A small image classifier, trained from scratch.
Model: 96-pixel images, norm layernorm, width 192.
Training: soap at rate 0.0015, batches of 192, held-out accuracy 100%.
Data: 45211 training examples, 71.3 epochs.
Rows from block 5 of a small image classifier, named by matrix and row number. Rows with one number belong to one neuron. Each number is 200 + 30 x the weight over its row's rms, rounded and kept within 0 to 999. All counts start at 0. After the name is the row's rms in percent of the matrix's.
After each neuron's rows are labels from the 100 images, of 14976, where the neuron reaches its highest value: "responds to" is what is common among them. Only what is clearly more common there than usual is listed. The data: stained colorectal tissue patches (NCT-CRC-HE-100K). In brackets: how many of the 100.
# fc1: MLP up (model.blocks.5.mlp.fc1.weight, 768x192), inputs 0-95
# fc2: MLP down (model.blocks.5.mlp.fc2.weight, 192x768, transposed), outputs 0-95

fc1.142,111,198,179,116,195,190,195,162,212,182,217,213,244,277,202,193,223,196,189,147,202,151,245,149,205,247,213,199,171,218,195,216,155,256,145,200,205,243,201,195,250,109,216,185,236,238,220,254,217,187,252,210,242,213,169,195,212,173,228,232,222,194,220,186,161,207,198,195,159,150,201,159,206,185,210,210,158,198,188,220,231,242,208,205,209,178,155,209,181,171,229,189,237,236,159,207,196
fc2.142,104,193,182,203,219,190,208,221,201,202,184,229,152,152,231,227,181,186,160,257,183,186,225,240,169,206,146,161,222,234,245,214,239,153,189,213,167,173,196,218,197,197,143,212,158,199,206,203,205,229,206,135,134,213,234,242,178,218,188,190,156,210,182,255,211,217,204,211,260,202,234,221,155,137,231,168,229,183,255,174,137,195,265,183,164,183,225,174,217,189,204,197,166,208,195,195,220
responds to: tissue: cancer-associated stroma (62)

fc1.628,092,212,177,173,180,227,227,193,220,196,121,194,149,181,191,204,242,201,212,207,187,247,181,249,233,221,173,243,231,163,199,199,189,241,198,241,212,190,245,187,203,215,159,191,182,217,204,173,192,207,184,194,177,192,214,184,195,231,245,161,228,188,179,184,168,230,212,213,177,232,233,202,212,209,241,183,258,215,229,191,214,164,181,193,248,225,207,175,243,188,175,173,193,171,224,182,189
fc2.628,087,191,198,205,178,220,247,222,179,164,180,179,251,224,192,192,274,215,202,185,194,167,186,214,192,229,268,182,163,187,227,229,254,187,202,186,238,214,194,234,165,192,182,163,237,236,125,224,189,223,201,229,250,181,223,204,233,257,148,227,208,202,205,196,223,210,224,154,207,194,144,195,227,173,227,233,229,178,198,234,185,143,239,191,172,192,219,260,157,196,232,188,150,227,171,173,232
responds to: tissue: mucus (71)

fc1.429,091,230,186,213,200,234,255,230,213,155,220,143,209,227,205,197,226,179,237,184,195,191,166,236,192,163,183,164,220,154,216,164,141,208,262,200,213,251,205,224,189,221,200,165,141,164,195,209,206,253,235,217,228,193,164,164,188,180,170,164,229,205,197,202,247,211,188,185,208,173,164,246,210,202,190,215,173,185,128,227,228,193,239,196,210,199,197,185,207,240,208,211,141,207,174,242,226
fc2.429,099,221,167,186,183,209,239,195,199,213,200,227,197,185,206,160,176,189,183,208,283,210,242,189,224,177,205,227,240,257,182,221,224,223,120,201,189,149,211,208,166,185,161,263,264,240,194,235,213,227,189,151,187,191,255,209,193,218,279,215,147,162,171,194,205,224,244,186,230,188,250,149,155,242,197,174,173,211,237,188,193,223,244,236,147,186,280,259,191,184,201,215,235,183,186,172,182
responds to: tissue: debris (46); tissue: mucus (36)

fc1.195,113,176,155,239,169,203,192,191,224,233,220,225,150,161,130,206,260,197,171,187,224,177,227,162,224,249,215,194,193,205,203,233,248,180,150,216,219,209,160,190,192,165,162,164,218,222,150,153,182,222,205,184,208,201,191,215,144,236,186,182,157,261,237,210,147,233,206,179,226,172,228,175,189,229,155,148,166,188,244,192,203,204,146,190,224,189,201,218,224,196,164,231,212,251,177,176,201
fc2.195,108,189,157,214,214,248,162,190,158,224,191,148,176,252,246,215,163,178,131,197,226,209,234,188,213,192,208,206,209,151,154,181,156,163,205,218,208,238,146,186,209,146,197,223,229,165,235,194,161,200,167,240,188,189,223,240,226,216,177,177,209,192,152,175,244,172,174,177,190,191,272,215,156,170,201,199,210,196,219,207,188,194,181,243,183,207,149,169,181,204,199,219,188,231,219,190,159
responds to: tissue: tumour epithelium (100)

fc1.517,108,206,150,197,241,226,243,195,178,210,172,184,211,246,213,202,203,188,177,202,233,216,164,216,210,202,152,197,170,194,212,154,136,175,202,201,213,229,222,181,195,193,183,211,157,243,183,196,166,230,167,211,104,216,183,217,220,205,232,154,223,193,225,211,282,163,151,198,210,218,192,206,218,194,187,210,231,186,195,244,224,183,214,261,214,233,159,138,209,219,144,196,207,174,211,159,196
fc2.517,094,173,246,195,183,236,185,212,196,174,205,203,192,206,193,203,179,220,213,174,223,234,247,202,268,219,198,248,236,190,235,195,168,200,217,233,253,190,245,224,227,209,170,213,250,168,155,190,155,209,199,197,180,148,241,192,227,179,122,177,121,226,190,179,198,176,231,174,161,136,185,238,137,248,196,166,201,140,112,230,196,196,184,158,224,183,192,212,213,210,210,201,202,198,165,198,189
responds to: tissue: mucus (76)

fc1.410,097,182,221,193,180,161,164,186,207,190,157,234,228,208,162,254,192,213,209,175,228,194,177,152,235,198,209,254,193,214,207,192,205,160,194,237,196,157,216,213,200,183,150,223,170,227,139,170,126,191,165,196,213,199,148,246,215,196,176,205,170,208,200,266,257,234,236,261,195,212,200,153,206,216,192,215,190,215,240,162,218,172,224,226,235,191,217,181,239,198,218,227,155,183,205,256,208
fc2.410,098,238,209,201,234,195,254,183,216,193,249,204,176,228,249,249,182,176,186,174,159,162,211,209,158,128,169,158,232,163,219,251,177,231,218,183,203,180,199,212,179,188,132,159,225,238,178,255,155,182,168,164,228,159,151,255,181,166,201,197,180,237,196,201,214,209,193,204,192,223,190,130,258,198,228,180,231,231,220,190,215,194,191,224,218,187,200,173,235,215,208,166,205,227,201,235,204
responds to: tissue: smooth muscle (41)

fc1.175,094,242,198,221,213,154,225,207,139,211,180,222,205,208,180,229,216,191,195,272,238,211,248,181,228,247,161,159,210,221,247,226,193,197,240,241,275,203,198,183,186,190,194,191,163,166,205,196,235,212,186,223,218,194,234,196,198,193,217,219,242,153,165,188,174,178,185,169,208,199,209,260,180,223,200,249,214,171,199,230,206,225,278,225,236,250,162,258,182,223,207,196,142,171,195,150,202
fc2.175,112,211,194,180,141,247,202,184,220,177,179,177,207,205,174,191,222,191,206,244,172,203,210,231,226,186,197,178,163,197,188,187,165,200,212,181,150,172,239,217,144,215,194,175,241,272,224,179,174,217,210,169,210,233,162,220,172,176,196,170,158,220,184,239,211,226,198,182,189,176,200,191,142,211,264,148,215,232,180,223,203,217,179,147,189,184,164,221,209,163,251,244,186,213,257,217,222
responds to: tissue: debris (58); tissue: mucus (42)

fc1.23,095,267,199,162,180,214,195,217,222,185,171,208,194,199,181,156,187,166,193,178,162,199,159,172,216,172,186,220,155,161,235,176,183,207,163,183,167,204,166,223,223,275,212,194,138,219,166,178,185,220,156,215,206,146,191,220,134,180,191,251,169,196,229,226,197,208,217,189,207,236,206,182,146,219,243,152,206,211,166,187,174,181,195,236,236,142,246,256,254,236,244,211,210,237,151,226,151
fc2.23,103,207,239,232,170,196,196,199,228,209,214,187,223,199,171,242,229,193,195,247,202,227,182,185,148,219,177,214,166,266,214,164,187,183,269,180,153,211,240,132,202,198,157,177,223,219,171,202,198,144,206,224,188,211,213,169,211,247,256,190,239,205,181,216,224,152,195,213,182,218,179,200,269,205,200,233,208,201,202,218,216,262,184,176,203,171,188,180,196,174,260,223,194,210,253,197,214
responds to: tissue: lymphocytes (46); tissue: normal colon mucosa (30)

fc1.657,113,212,162,194,159,205,256,207,214,230,201,216,225,170,202,182,222,204,227,216,212,240,134,225,236,148,267,181,217,218,230,256,233,165,221,174,184,191,242,199,178,176,232,254,181,212,178,145,204,216,214,115,202,230,172,225,169,190,219,250,230,152,168,198,157,200,247,208,212,219,220,203,150,195,209,175,233,204,220,260,200,211,216,194,215,187,156,214,246,188,196,164,212,216,159,184,203
fc2.657,108,174,202,191,225,215,150,180,164,212,171,206,211,183,183,199,158,222,208,179,185,192,249,131,246,229,183,223,198,184,155,148,199,200,181,230,215,198,191,177,212,224,198,195,224,191,255,166,191,155,237,243,226,125,219,173,193,203,202,166,211,259,205,169,222,187,186,204,173,182,198,222,259,184,247,269,213,187,174,198,205,205,202,213,215,247,191,157,197,175,150,220,235,198,231,208,191
responds to: tissue: mucus (87)

fc1.55,090,212,267,178,202,173,221,208,154,146,184,234,190,144,179,204,189,220,201,195,203,190,214,313,219,186,197,257,183,147,233,194,231,208,201,201,229,218,222,212,204,259,214,218,205,221,232,186,244,218,202,155,205,212,219,209,228,196,217,193,214,208,181,222,219,210,238,204,252,243,151,266,184,200,173,175,213,180,173,242,228,174,216,185,234,215,193,235,241,209,228,193,197,227,209,174,187
fc2.55,100,200,208,235,216,199,231,242,241,164,232,209,194,262,232,206,281,184,237,247,181,181,148,164,206,188,194,159,236,239,157,243,150,204,218,209,245,167,177,210,204,204,201,237,204,243,208,222,166,205,180,217,263,196,192,231,211,264,195,218,162,201,205,190,186,207,194,206,186,155,215,189,202,179,272,195,192,202,189,163,175,209,205,234,185,181,208,197,141,208,163,156,141,137,207,211,173
responds to: tissue: cancer-associated stroma (38)

fc1.279,087,209,179,205,230,218,149,176,201,182,133,190,168,182,195,209,222,216,169,181,237,186,229,164,197,234,218,231,203,185,219,161,203,152,233,158,217,203,204,205,169,214,165,195,190,219,168,229,156,246,252,177,212,200,205,153,140,258,185,236,174,161,205,155,234,221,202,193,198,163,214,111,131,224,254,184,156,138,220,170,195,244,231,211,152,224,177,222,227,188,180,179,141,185,213,196,231
fc2.279,092,206,219,241,242,242,243,172,127,194,190,233,217,267,228,241,210,214,179,213,261,201,206,213,178,228,197,222,191,170,169,187,184,188,192,193,183,225,181,193,245,181,220,187,188,171,220,197,193,239,191,193,194,205,239,182,179,193,222,214,196,235,204,138,218,186,131,239,222,215,185,198,231,166,155,179,164,200,198,187,167,195,191,236,185,156,231,263,197,216,197,225,212,235,172,245,244
responds to: tissue: tumour epithelium (61); tissue: lymphocytes (33)

fc1.257,087,218,189,250,195,245,169,230,186,159,219,230,228,217,196,189,252,193,179,220,206,189,232,157,245,176,193,232,175,215,193,218,234,203,210,248,143,180,188,172,167,179,158,250,209,246,203,269,208,203,160,168,194,201,185,259,221,195,205,161,165,277,193,178,204,204,154,217,203,214,265,178,219,226,233,184,211,228,221,177,227,185,200,205,208,174,193,223,162,200,271,162,218,135,185,224,174
fc2.257,097,182,188,229,216,124,200,157,265,187,137,210,194,184,181,258,126,204,221,203,176,140,156,208,176,225,180,152,243,175,214,213,187,224,172,249,221,216,194,251,234,252,192,168,212,189,161,199,197,223,207,183,208,204,239,159,205,213,225,149,221,127,189,180,214,200,231,198,182,179,153,223,199,221,199,182,161,160,180,184,196,178,166,220,164,212,217,149,192,196,181,217,211,177,175,203,217
responds to: tissue: adipose tissue (82)

fc1.624,092,201,224,226,231,196,199,142,207,236,206,181,205,222,202,176,180,197,179,207,258,233,220,249,133,257,170,204,241,201,233,222,230,205,204,179,163,177,204,226,200,218,213,210,183,177,199,177,224,233,201,203,176,213,215,190,212,184,173,235,221,189,230,212,244,183,248,230,259,204,203,188,240,178,220,175,221,177,177,246,164,197,269,225,238,188,261,163,128,176,210,171,219,207,172,235,191
fc2.624,095,182,134,196,167,224,208,192,228,183,176,205,169,156,146,159,187,221,191,232,132,188,205,166,242,150,203,173,208,225,180,185,149,210,194,200,242,203,198,243,239,189,189,151,207,252,203,253,235,209,210,188,225,261,245,186,212,234,231,145,211,183,195,207,200,146,187,208,182,233,222,283,142,235,207,194,181,217,205,183,231,250,193,165,200,212,147,153,243,192,178,227,245,176,191,205,229
responds to: tissue: adipose tissue (47); tissue: cancer-associated stroma (26)

fc1.634,093,206,212,227,190,190,207,227,148,192,244,222,190,171,197,182,214,179,245,156,138,204,170,216,226,166,111,197,206,133,186,204,204,173,194,192,194,243,149,164,214,164,190,260,187,231,165,181,214,236,206,188,175,201,234,188,242,224,153,196,215,205,169,175,222,184,124,238,195,210,226,179,217,213,146,161,193,165,157,235,151,201,188,185,189,190,129,210,156,203,174,199,153,221,186,218,162
fc2.634,088,207,190,123,231,200,188,212,199,240,212,190,154,243,223,195,162,186,147,197,258,272,155,208,237,220,230,238,174,206,164,187,211,203,250,196,218,174,201,235,117,246,203,231,247,148,176,203,187,178,213,198,165,162,108,186,163,214,214,174,148,192,243,178,219,213,206,140,201,209,152,165,248,214,201,233,202,193,177,183,270,197,173,190,221,197,240,217,246,185,216,210,205,202,187,190,208
responds to: tissue: cancer-associated stroma (38); tissue: lymphocytes (27)

fc1.355,087,167,136,187,244,158,209,230,177,168,131,238,204,227,209,200,209,226,185,216,249,222,227,222,178,245,207,200,178,218,177,176,233,197,163,227,190,213,181,279,211,199,228,237,194,220,260,187,216,226,207,185,154,243,201,211,184,198,151,224,199,156,241,206,191,254,156,228,213,212,203,191,213,178,211,190,176,230,204,173,176,184,225,173,155,141,201,238,253,224,215,166,192,233,202,178,191
fc2.355,089,169,200,207,173,259,141,192,154,216,238,214,185,200,266,217,169,257,184,156,198,151,224,256,196,183,217,187,257,188,229,170,162,177,174,197,224,206,170,181,226,166,190,130,141,203,205,165,170,178,199,169,208,234,173,204,193,248,221,208,226,262,166,156,183,171,218,219,221,213,253,189,177,155,184,247,193,153,209,197,203,214,217,182,239,166,212,207,153,189,145,254,172,205,198,161,217
responds to: tissue: smooth muscle (63)

fc1.712,102,160,160,196,164,203,251,227,235,214,239,193,192,161,183,198,238,177,182,204,192,203,209,193,220,208,172,242,140,185,177,221,177,217,180,179,214,158,201,260,188,213,215,221,234,176,152,213,197,210,222,205,214,171,226,170,184,195,218,214,167,168,263,233,189,181,190,199,238,218,187,150,193,244,205,158,228,199,264,180,231,179,244,183,192,236,208,184,164,202,202,254,191,181,195,249,213
fc2.712,099,195,252,240,225,209,218,165,175,202,223,229,153,204,197,233,155,221,163,144,187,150,160,198,211,154,193,222,197,180,162,161,197,158,220,142,175,247,195,182,199,152,268,170,191,216,234,263,204,186,207,235,149,197,227,209,214,197,206,156,209,211,170,205,240,177,202,137,176,147,194,252,171,174,178,217,185,207,197,199,165,226,184,127,235,185,163,198,191,157,195,153,180,204,218,193,180
responds to: tissue: smooth muscle (47)

fc1.188,090,147,165,139,211,174,186,169,238,176,183,183,212,172,202,191,166,228,201,237,202,185,227,154,169,168,206,133,215,234,148,153,157,224,183,231,200,212,200,191,231,198,173,239,207,173,199,175,227,246,241,208,248,161,225,217,186,280,231,136,190,190,177,201,236,181,166,247,212,255,186,205,234,165,168,205,172,244,143,211,162,193,205,215,203,224,156,255,188,231,169,184,211,175,190,175,234
fc2.188,096,176,240,202,216,210,247,212,186,189,211,152,170,198,191,219,184,179,202,192,173,215,200,200,220,182,232,214,222,178,183,175,213,225,194,190,198,203,240,231,167,160,226,175,134,147,171,225,173,177,176,196,181,251,199,187,252,141,247,238,233,204,240,212,127,192,156,152,191,190,185,213,202,246,217,185,182,172,233,194,210,242,214,203,180,179,251,169,262,239,201,166,202,259,196,229,217
responds to: tissue: mucus (33)

fc1.95,095,182,198,190,231,199,250,192,184,207,219,219,210,172,242,212,232,253,160,176,193,264,181,200,170,207,182,212,199,243,170,201,209,186,221,170,157,161,140,146,221,244,223,239,167,177,194,196,217,185,189,204,150,251,224,158,230,186,209,234,283,190,191,194,191,210,155,137,126,192,182,211,188,139,188,204,183,206,211,205,194,157,138,170,209,195,189,210,175,221,186,172,217,225,239,191,262
fc2.95,096,193,191,210,187,227,167,172,244,207,200,216,200,193,126,239,209,207,210,214,204,106,185,204,209,155,195,170,185,215,224,204,153,193,186,205,218,174,281,229,150,161,161,186,152,238,216,190,214,156,218,146,226,183,224,199,183,196,190,156,135,186,205,198,241,164,213,193,222,207,195,213,234,196,183,210,163,194,208,192,188,177,263,258,196,188,201,189,214,144,216,224,187,198,153,247,191
responds to: tissue: normal colon mucosa (42); tissue: cancer-associated stroma (27)

fc1.725,102,177,213,198,233,233,137,208,191,190,156,171,165,164,199,219,179,228,164,248,161,218,198,202,210,212,174,172,211,203,172,215,124,164,203,191,227,167,225,242,216,211,180,214,193,203,191,201,177,146,154,197,234,207,171,213,210,181,217,161,228,168,239,258,160,211,185,190,220,171,204,172,153,255,202,199,208,184,159,266,194,232,174,189,178,203,199,211,167,155,173,195,151,199,194,178,159
fc2.725,094,209,218,186,139,189,185,216,242,159,194,212,224,220,241,178,201,193,204,183,181,199,208,189,258,250,226,206,166,181,145,157,239,202,149,183,188,229,175,153,252,158,223,157,222,190,228,213,248,234,274,195,147,206,169,187,192,219,252,224,236,181,189,193,222,222,227,185,213,216,188,151,164,178,188,186,188,181,131,186,178,210,180,234,265,229,231,190,227,232,213,196,256,206,182,219,219
responds to: tissue: lymphocytes (44)

fc1.578,089,242,210,223,253,197,202,198,246,192,159,164,198,255,105,269,200,166,222,217,256,214,200,200,191,207,163,205,244,196,182,199,224,250,248,239,210,180,192,156,163,181,136,121,220,206,181,191,177,247,185,176,187,170,225,226,178,220,248,206,196,215,215,210,142,184,186,188,212,188,213,188,271,213,199,158,176,213,220,194,242,228,178,211,242,195,189,190,188,162,219,211,179,165,219,194,209
fc2.578,092,226,152,214,177,189,142,192,179,183,243,203,214,250,216,213,159,290,216,201,154,188,216,193,238,231,190,177,148,227,246,176,151,235,181,189,225,151,221,257,260,151,184,174,167,190,196,192,268,188,216,169,225,211,202,200,218,199,203,245,185,178,230,196,222,185,260,188,244,153,202,125,227,173,190,218,203,196,222,244,204,190,199,165,207,166,190,201,198,189,227,174,212,224,208,216,206
responds to: tissue: mucus (74)

fc1.226,094,153,180,172,241,177,251,181,191,208,186,225,222,182,258,198,211,223,264,189,223,220,201,225,155,180,151,279,178,211,187,245,164,174,228,225,173,260,178,195,235,153,245,206,213,199,235,199,161,209,207,212,177,229,172,242,226,239,256,207,239,139,160,185,221,177,182,215,241,209,199,189,219,228,211,228,182,240,210,178,205,167,193,165,174,156,178,202,195,223,210,137,157,198,212,242,196
fc2.226,092,220,216,179,209,184,203,208,181,206,227,187,187,159,138,248,136,202,126,251,156,195,209,171,203,224,240,202,199,203,205,205,223,290,186,193,230,181,232,213,220,215,211,175,140,148,164,191,196,209,201,223,175,173,231,189,175,127,188,206,176,194,227,200,154,219,248,204,153,200,180,211,224,220,197,201,218,136,219,221,227,204,188,226,204,218,232,190,204,181,166,198,213,245,198,200,227
responds to: tissue: cancer-associated stroma (53)

fc1.748,093,238,204,208,273,193,238,237,167,181,216,192,174,169,151,203,232,177,226,209,220,237,169,235,243,180,201,227,247,222,153,209,174,219,204,176,193,235,149,178,234,202,160,219,165,191,231,232,221,202,168,255,235,160,181,223,173,198,161,220,212,189,205,176,181,208,208,188,154,236,185,255,193,216,167,181,240,243,184,225,133,194,192,224,185,180,167,220,204,150,228,221,193,121,214,180,226
fc2.748,104,162,273,162,179,238,149,175,193,236,179,244,202,250,237,196,148,215,202,208,155,191,221,165,211,183,185,158,213,210,210,200,195,163,143,184,214,164,242,181,150,177,180,200,183,207,183,196,173,178,235,182,178,178,196,206,183,277,204,137,183,220,196,203,227,235,174,210,210,210,200,166,160,169,197,256,224,201,222,179,256,239,186,163,276,209,232,209,170,197,195,181,156,274,210,211,178
responds to: tissue: mucus (56); tissue: debris (40)

fc1.215,094,222,162,224,178,203,211,165,222,222,222,181,203,170,176,177,175,161,216,159,196,145,197,221,175,185,221,200,167,217,183,233,273,206,183,195,209,234,231,232,210,250,159,215,150,238,188,223,199,226,221,184,173,172,197,199,235,216,182,234,212,160,237,185,155,212,163,171,186,219,199,208,233,224,203,190,134,221,187,202,189,238,237,208,264,236,174,190,217,206,138,143,188,204,225,225,179
fc2.215,099,212,218,174,191,192,222,163,181,173,199,176,149,240,225,235,247,227,176,212,192,164,234,184,181,260,155,243,223,205,208,136,164,235,240,169,216,231,229,236,179,175,183,175,197,210,135,213,176,235,201,145,165,204,256,176,172,213,187,197,263,215,184,182,236,210,165,176,206,190,200,268,186,273,180,206,230,235,207,212,185,187,202,145,238,173,202,199,218,236,192,227,174,245,186,192,214
responds to: tissue: normal colon mucosa (76)

fc1.677,108,219,235,157,259,221,229,177,230,194,157,179,191,216,256,250,177,184,168,220,172,182,179,236,164,177,201,184,223,218,201,208,143,231,202,172,167,184,263,191,191,159,163,229,176,195,228,247,224,227,231,171,217,203,184,239,222,218,206,239,244,223,173,221,232,220,205,256,198,221,178,248,149,225,270,249,171,153,184,236,199,240,229,183,182,231,205,178,201,173,208,204,174,213,193,217,231
fc2.677,099,207,202,218,225,222,193,186,226,220,200,236,207,200,213,153,148,185,216,190,192,192,219,165,206,198,213,195,225,200,194,195,197,228,190,206,205,185,179,259,203,182,184,158,234,234,207,194,195,209,171,196,160,176,216,224,159,202,203,162,235,171,223,182,145,219,184,188,183,197,224,181,203,236,169,193,227,216,225,197,161,224,220,195,268,136,227,218,207,259,140,236,201,221,221,217,235
responds to: tissue: normal colon mucosa (92)

fc1.703,084,198,229,199,177,169,206,247,200,183,152,203,191,185,253,192,184,206,219,182,131,171,183,219,174,258,228,193,147,193,221,217,181,209,182,177,181,197,153,176,237,188,238,196,165,191,152,206,199,218,159,189,182,170,230,159,271,237,212,194,235,133,223,204,216,205,191,250,225,211,235,273,157,262,185,192,205,168,208,154,189,195,180,148,217,149,175,198,233,216,195,196,207,206,216,193,194
fc2.703,088,181,185,229,215,159,181,194,208,213,219,195,217,240,128,201,170,233,131,218,159,229,227,156,195,195,246,229,248,162,229,243,213,232,189,265,187,165,219,247,166,169,212,150,218,222,169,179,149,207,205,192,235,180,175,194,182,190,217,140,212,238,183,154,156,209,180,228,205,199,177,111,245,194,205,171,186,172,185,215,223,179,211,177,196,229,192,182,178,179,166,185,201,229,196,223,187
responds to: tissue: cancer-associated stroma (42)

fc1.753,096,209,215,138,186,163,186,188,167,203,197,184,231,249,255,216,225,194,192,212,208,222,201,231,162,183,207,203,208,173,163,216,187,173,179,198,193,196,202,213,199,233,230,190,205,215,121,224,228,208,199,164,220,216,195,232,189,247,171,222,252,235,249,266,196,193,159,180,224,202,214,177,211,196,173,158,213,200,215,215,195,215,217,238,166,226,216,195,200,206,265,201,216,217,143,230,172
fc2.753,098,186,193,227,178,220,203,207,206,208,207,233,166,161,151,193,199,178,175,215,228,176,192,199,243,177,197,175,121,206,182,183,181,170,251,166,224,229,228,201,211,229,177,212,186,219,252,174,204,211,199,216,260,185,200,235,161,144,203,147,225,173,249,213,190,199,222,240,234,227,219,265,172,235,151,242,240,210,185,225,253,211,204,160,233,188,162,185,199,191,182,211,214,154,207,189,201
responds to: tissue: smooth muscle (67)

fc1.246,094,195,171,208,249,218,231,140,210,188,231,259,232,201,192,227,246,208,161,182,205,162,279,165,204,187,194,216,154,222,193,194,181,212,160,171,172,205,213,201,210,167,224,229,130,209,184,203,185,242,193,218,225,185,210,208,177,196,269,190,201,223,188,200,149,222,177,171,177,173,165,149,241,172,167,169,191,253,182,168,200,153,180,192,187,206,226,204,260,146,194,227,180,186,191,208,248
fc2.246,095,180,193,225,200,221,196,194,177,176,167,167,138,198,238,181,194,160,192,187,187,181,179,195,166,210,189,192,237,212,205,267,225,177,188,193,212,131,158,215,245,237,230,184,221,259,252,220,207,172,191,245,188,204,226,232,192,169,181,209,201,188,131,206,218,230,220,204,192,221,208,208,193,167,270,196,224,212,216,185,188,184,236,227,215,208,209,190,136,241,194,185,245,167,213,162,208
responds to: tissue: tumour epithelium (94)

fc1.1,101,222,208,235,207,218,172,215,201,182,212,174,231,194,193,245,236,212,199,185,205,231,218,212,133,213,233,158,192,149,232,180,214,168,232,176,232,219,250,212,119,192,223,152,162,258,182,236,218,223,222,243,233,138,201,243,221,210,196,179,245,223,255,164,194,228,206,160,195,207,239,229,173,224,155,245,196,184,150,196,200,201,239,202,171,245,185,228,189,162,206,248,190,219,180,219,187
fc2.1,107,200,195,198,240,200,176,178,188,184,225,215,171,194,233,159,172,149,174,213,235,174,202,220,228,165,155,220,229,210,189,165,186,200,203,159,184,212,201,237,212,198,148,214,131,200,227,156,178,187,187,189,191,213,206,193,124,114,194,150,181,192,175,150,147,220,217,213,185,193,176,195,182,127,207,163,185,189,185,191,220,234,218,182,231,197,238,186,241,201,229,228,188,140,212,217,183
responds to: tissue: debris (100)

fc1.467,084,241,183,191,235,174,247,156,205,213,179,208,190,187,189,219,228,185,212,187,231,253,221,228,222,223,177,180,204,222,243,175,230,207,199,196,246,240,206,233,197,215,196,231,188,233,241,235,162,239,247,235,230,190,195,213,200,229,218,155,204,213,204,163,166,242,237,170,177,253,206,169,184,160,214,170,264,127,203,238,249,266,199,199,193,202,164,216,183,181,215,176,165,203,170,211,184
fc2.467,090,164,180,212,172,249,235,233,263,226,173,224,165,221,202,231,191,238,204,202,199,189,183,169,190,178,149,229,191,199,194,238,183,179,199,200,211,168,200,168,202,127,221,189,254,245,211,212,256,187,160,161,229,189,261,202,185,220,138,232,222,204,203,209,243,223,246,225,218,153,143,208,246,262,181,213,173,235,202,194,192,217,204,145,207,217,187,180,143,183,208,277,172,225,237,208,235
responds to: tissue: debris (48); tissue: mucus (34)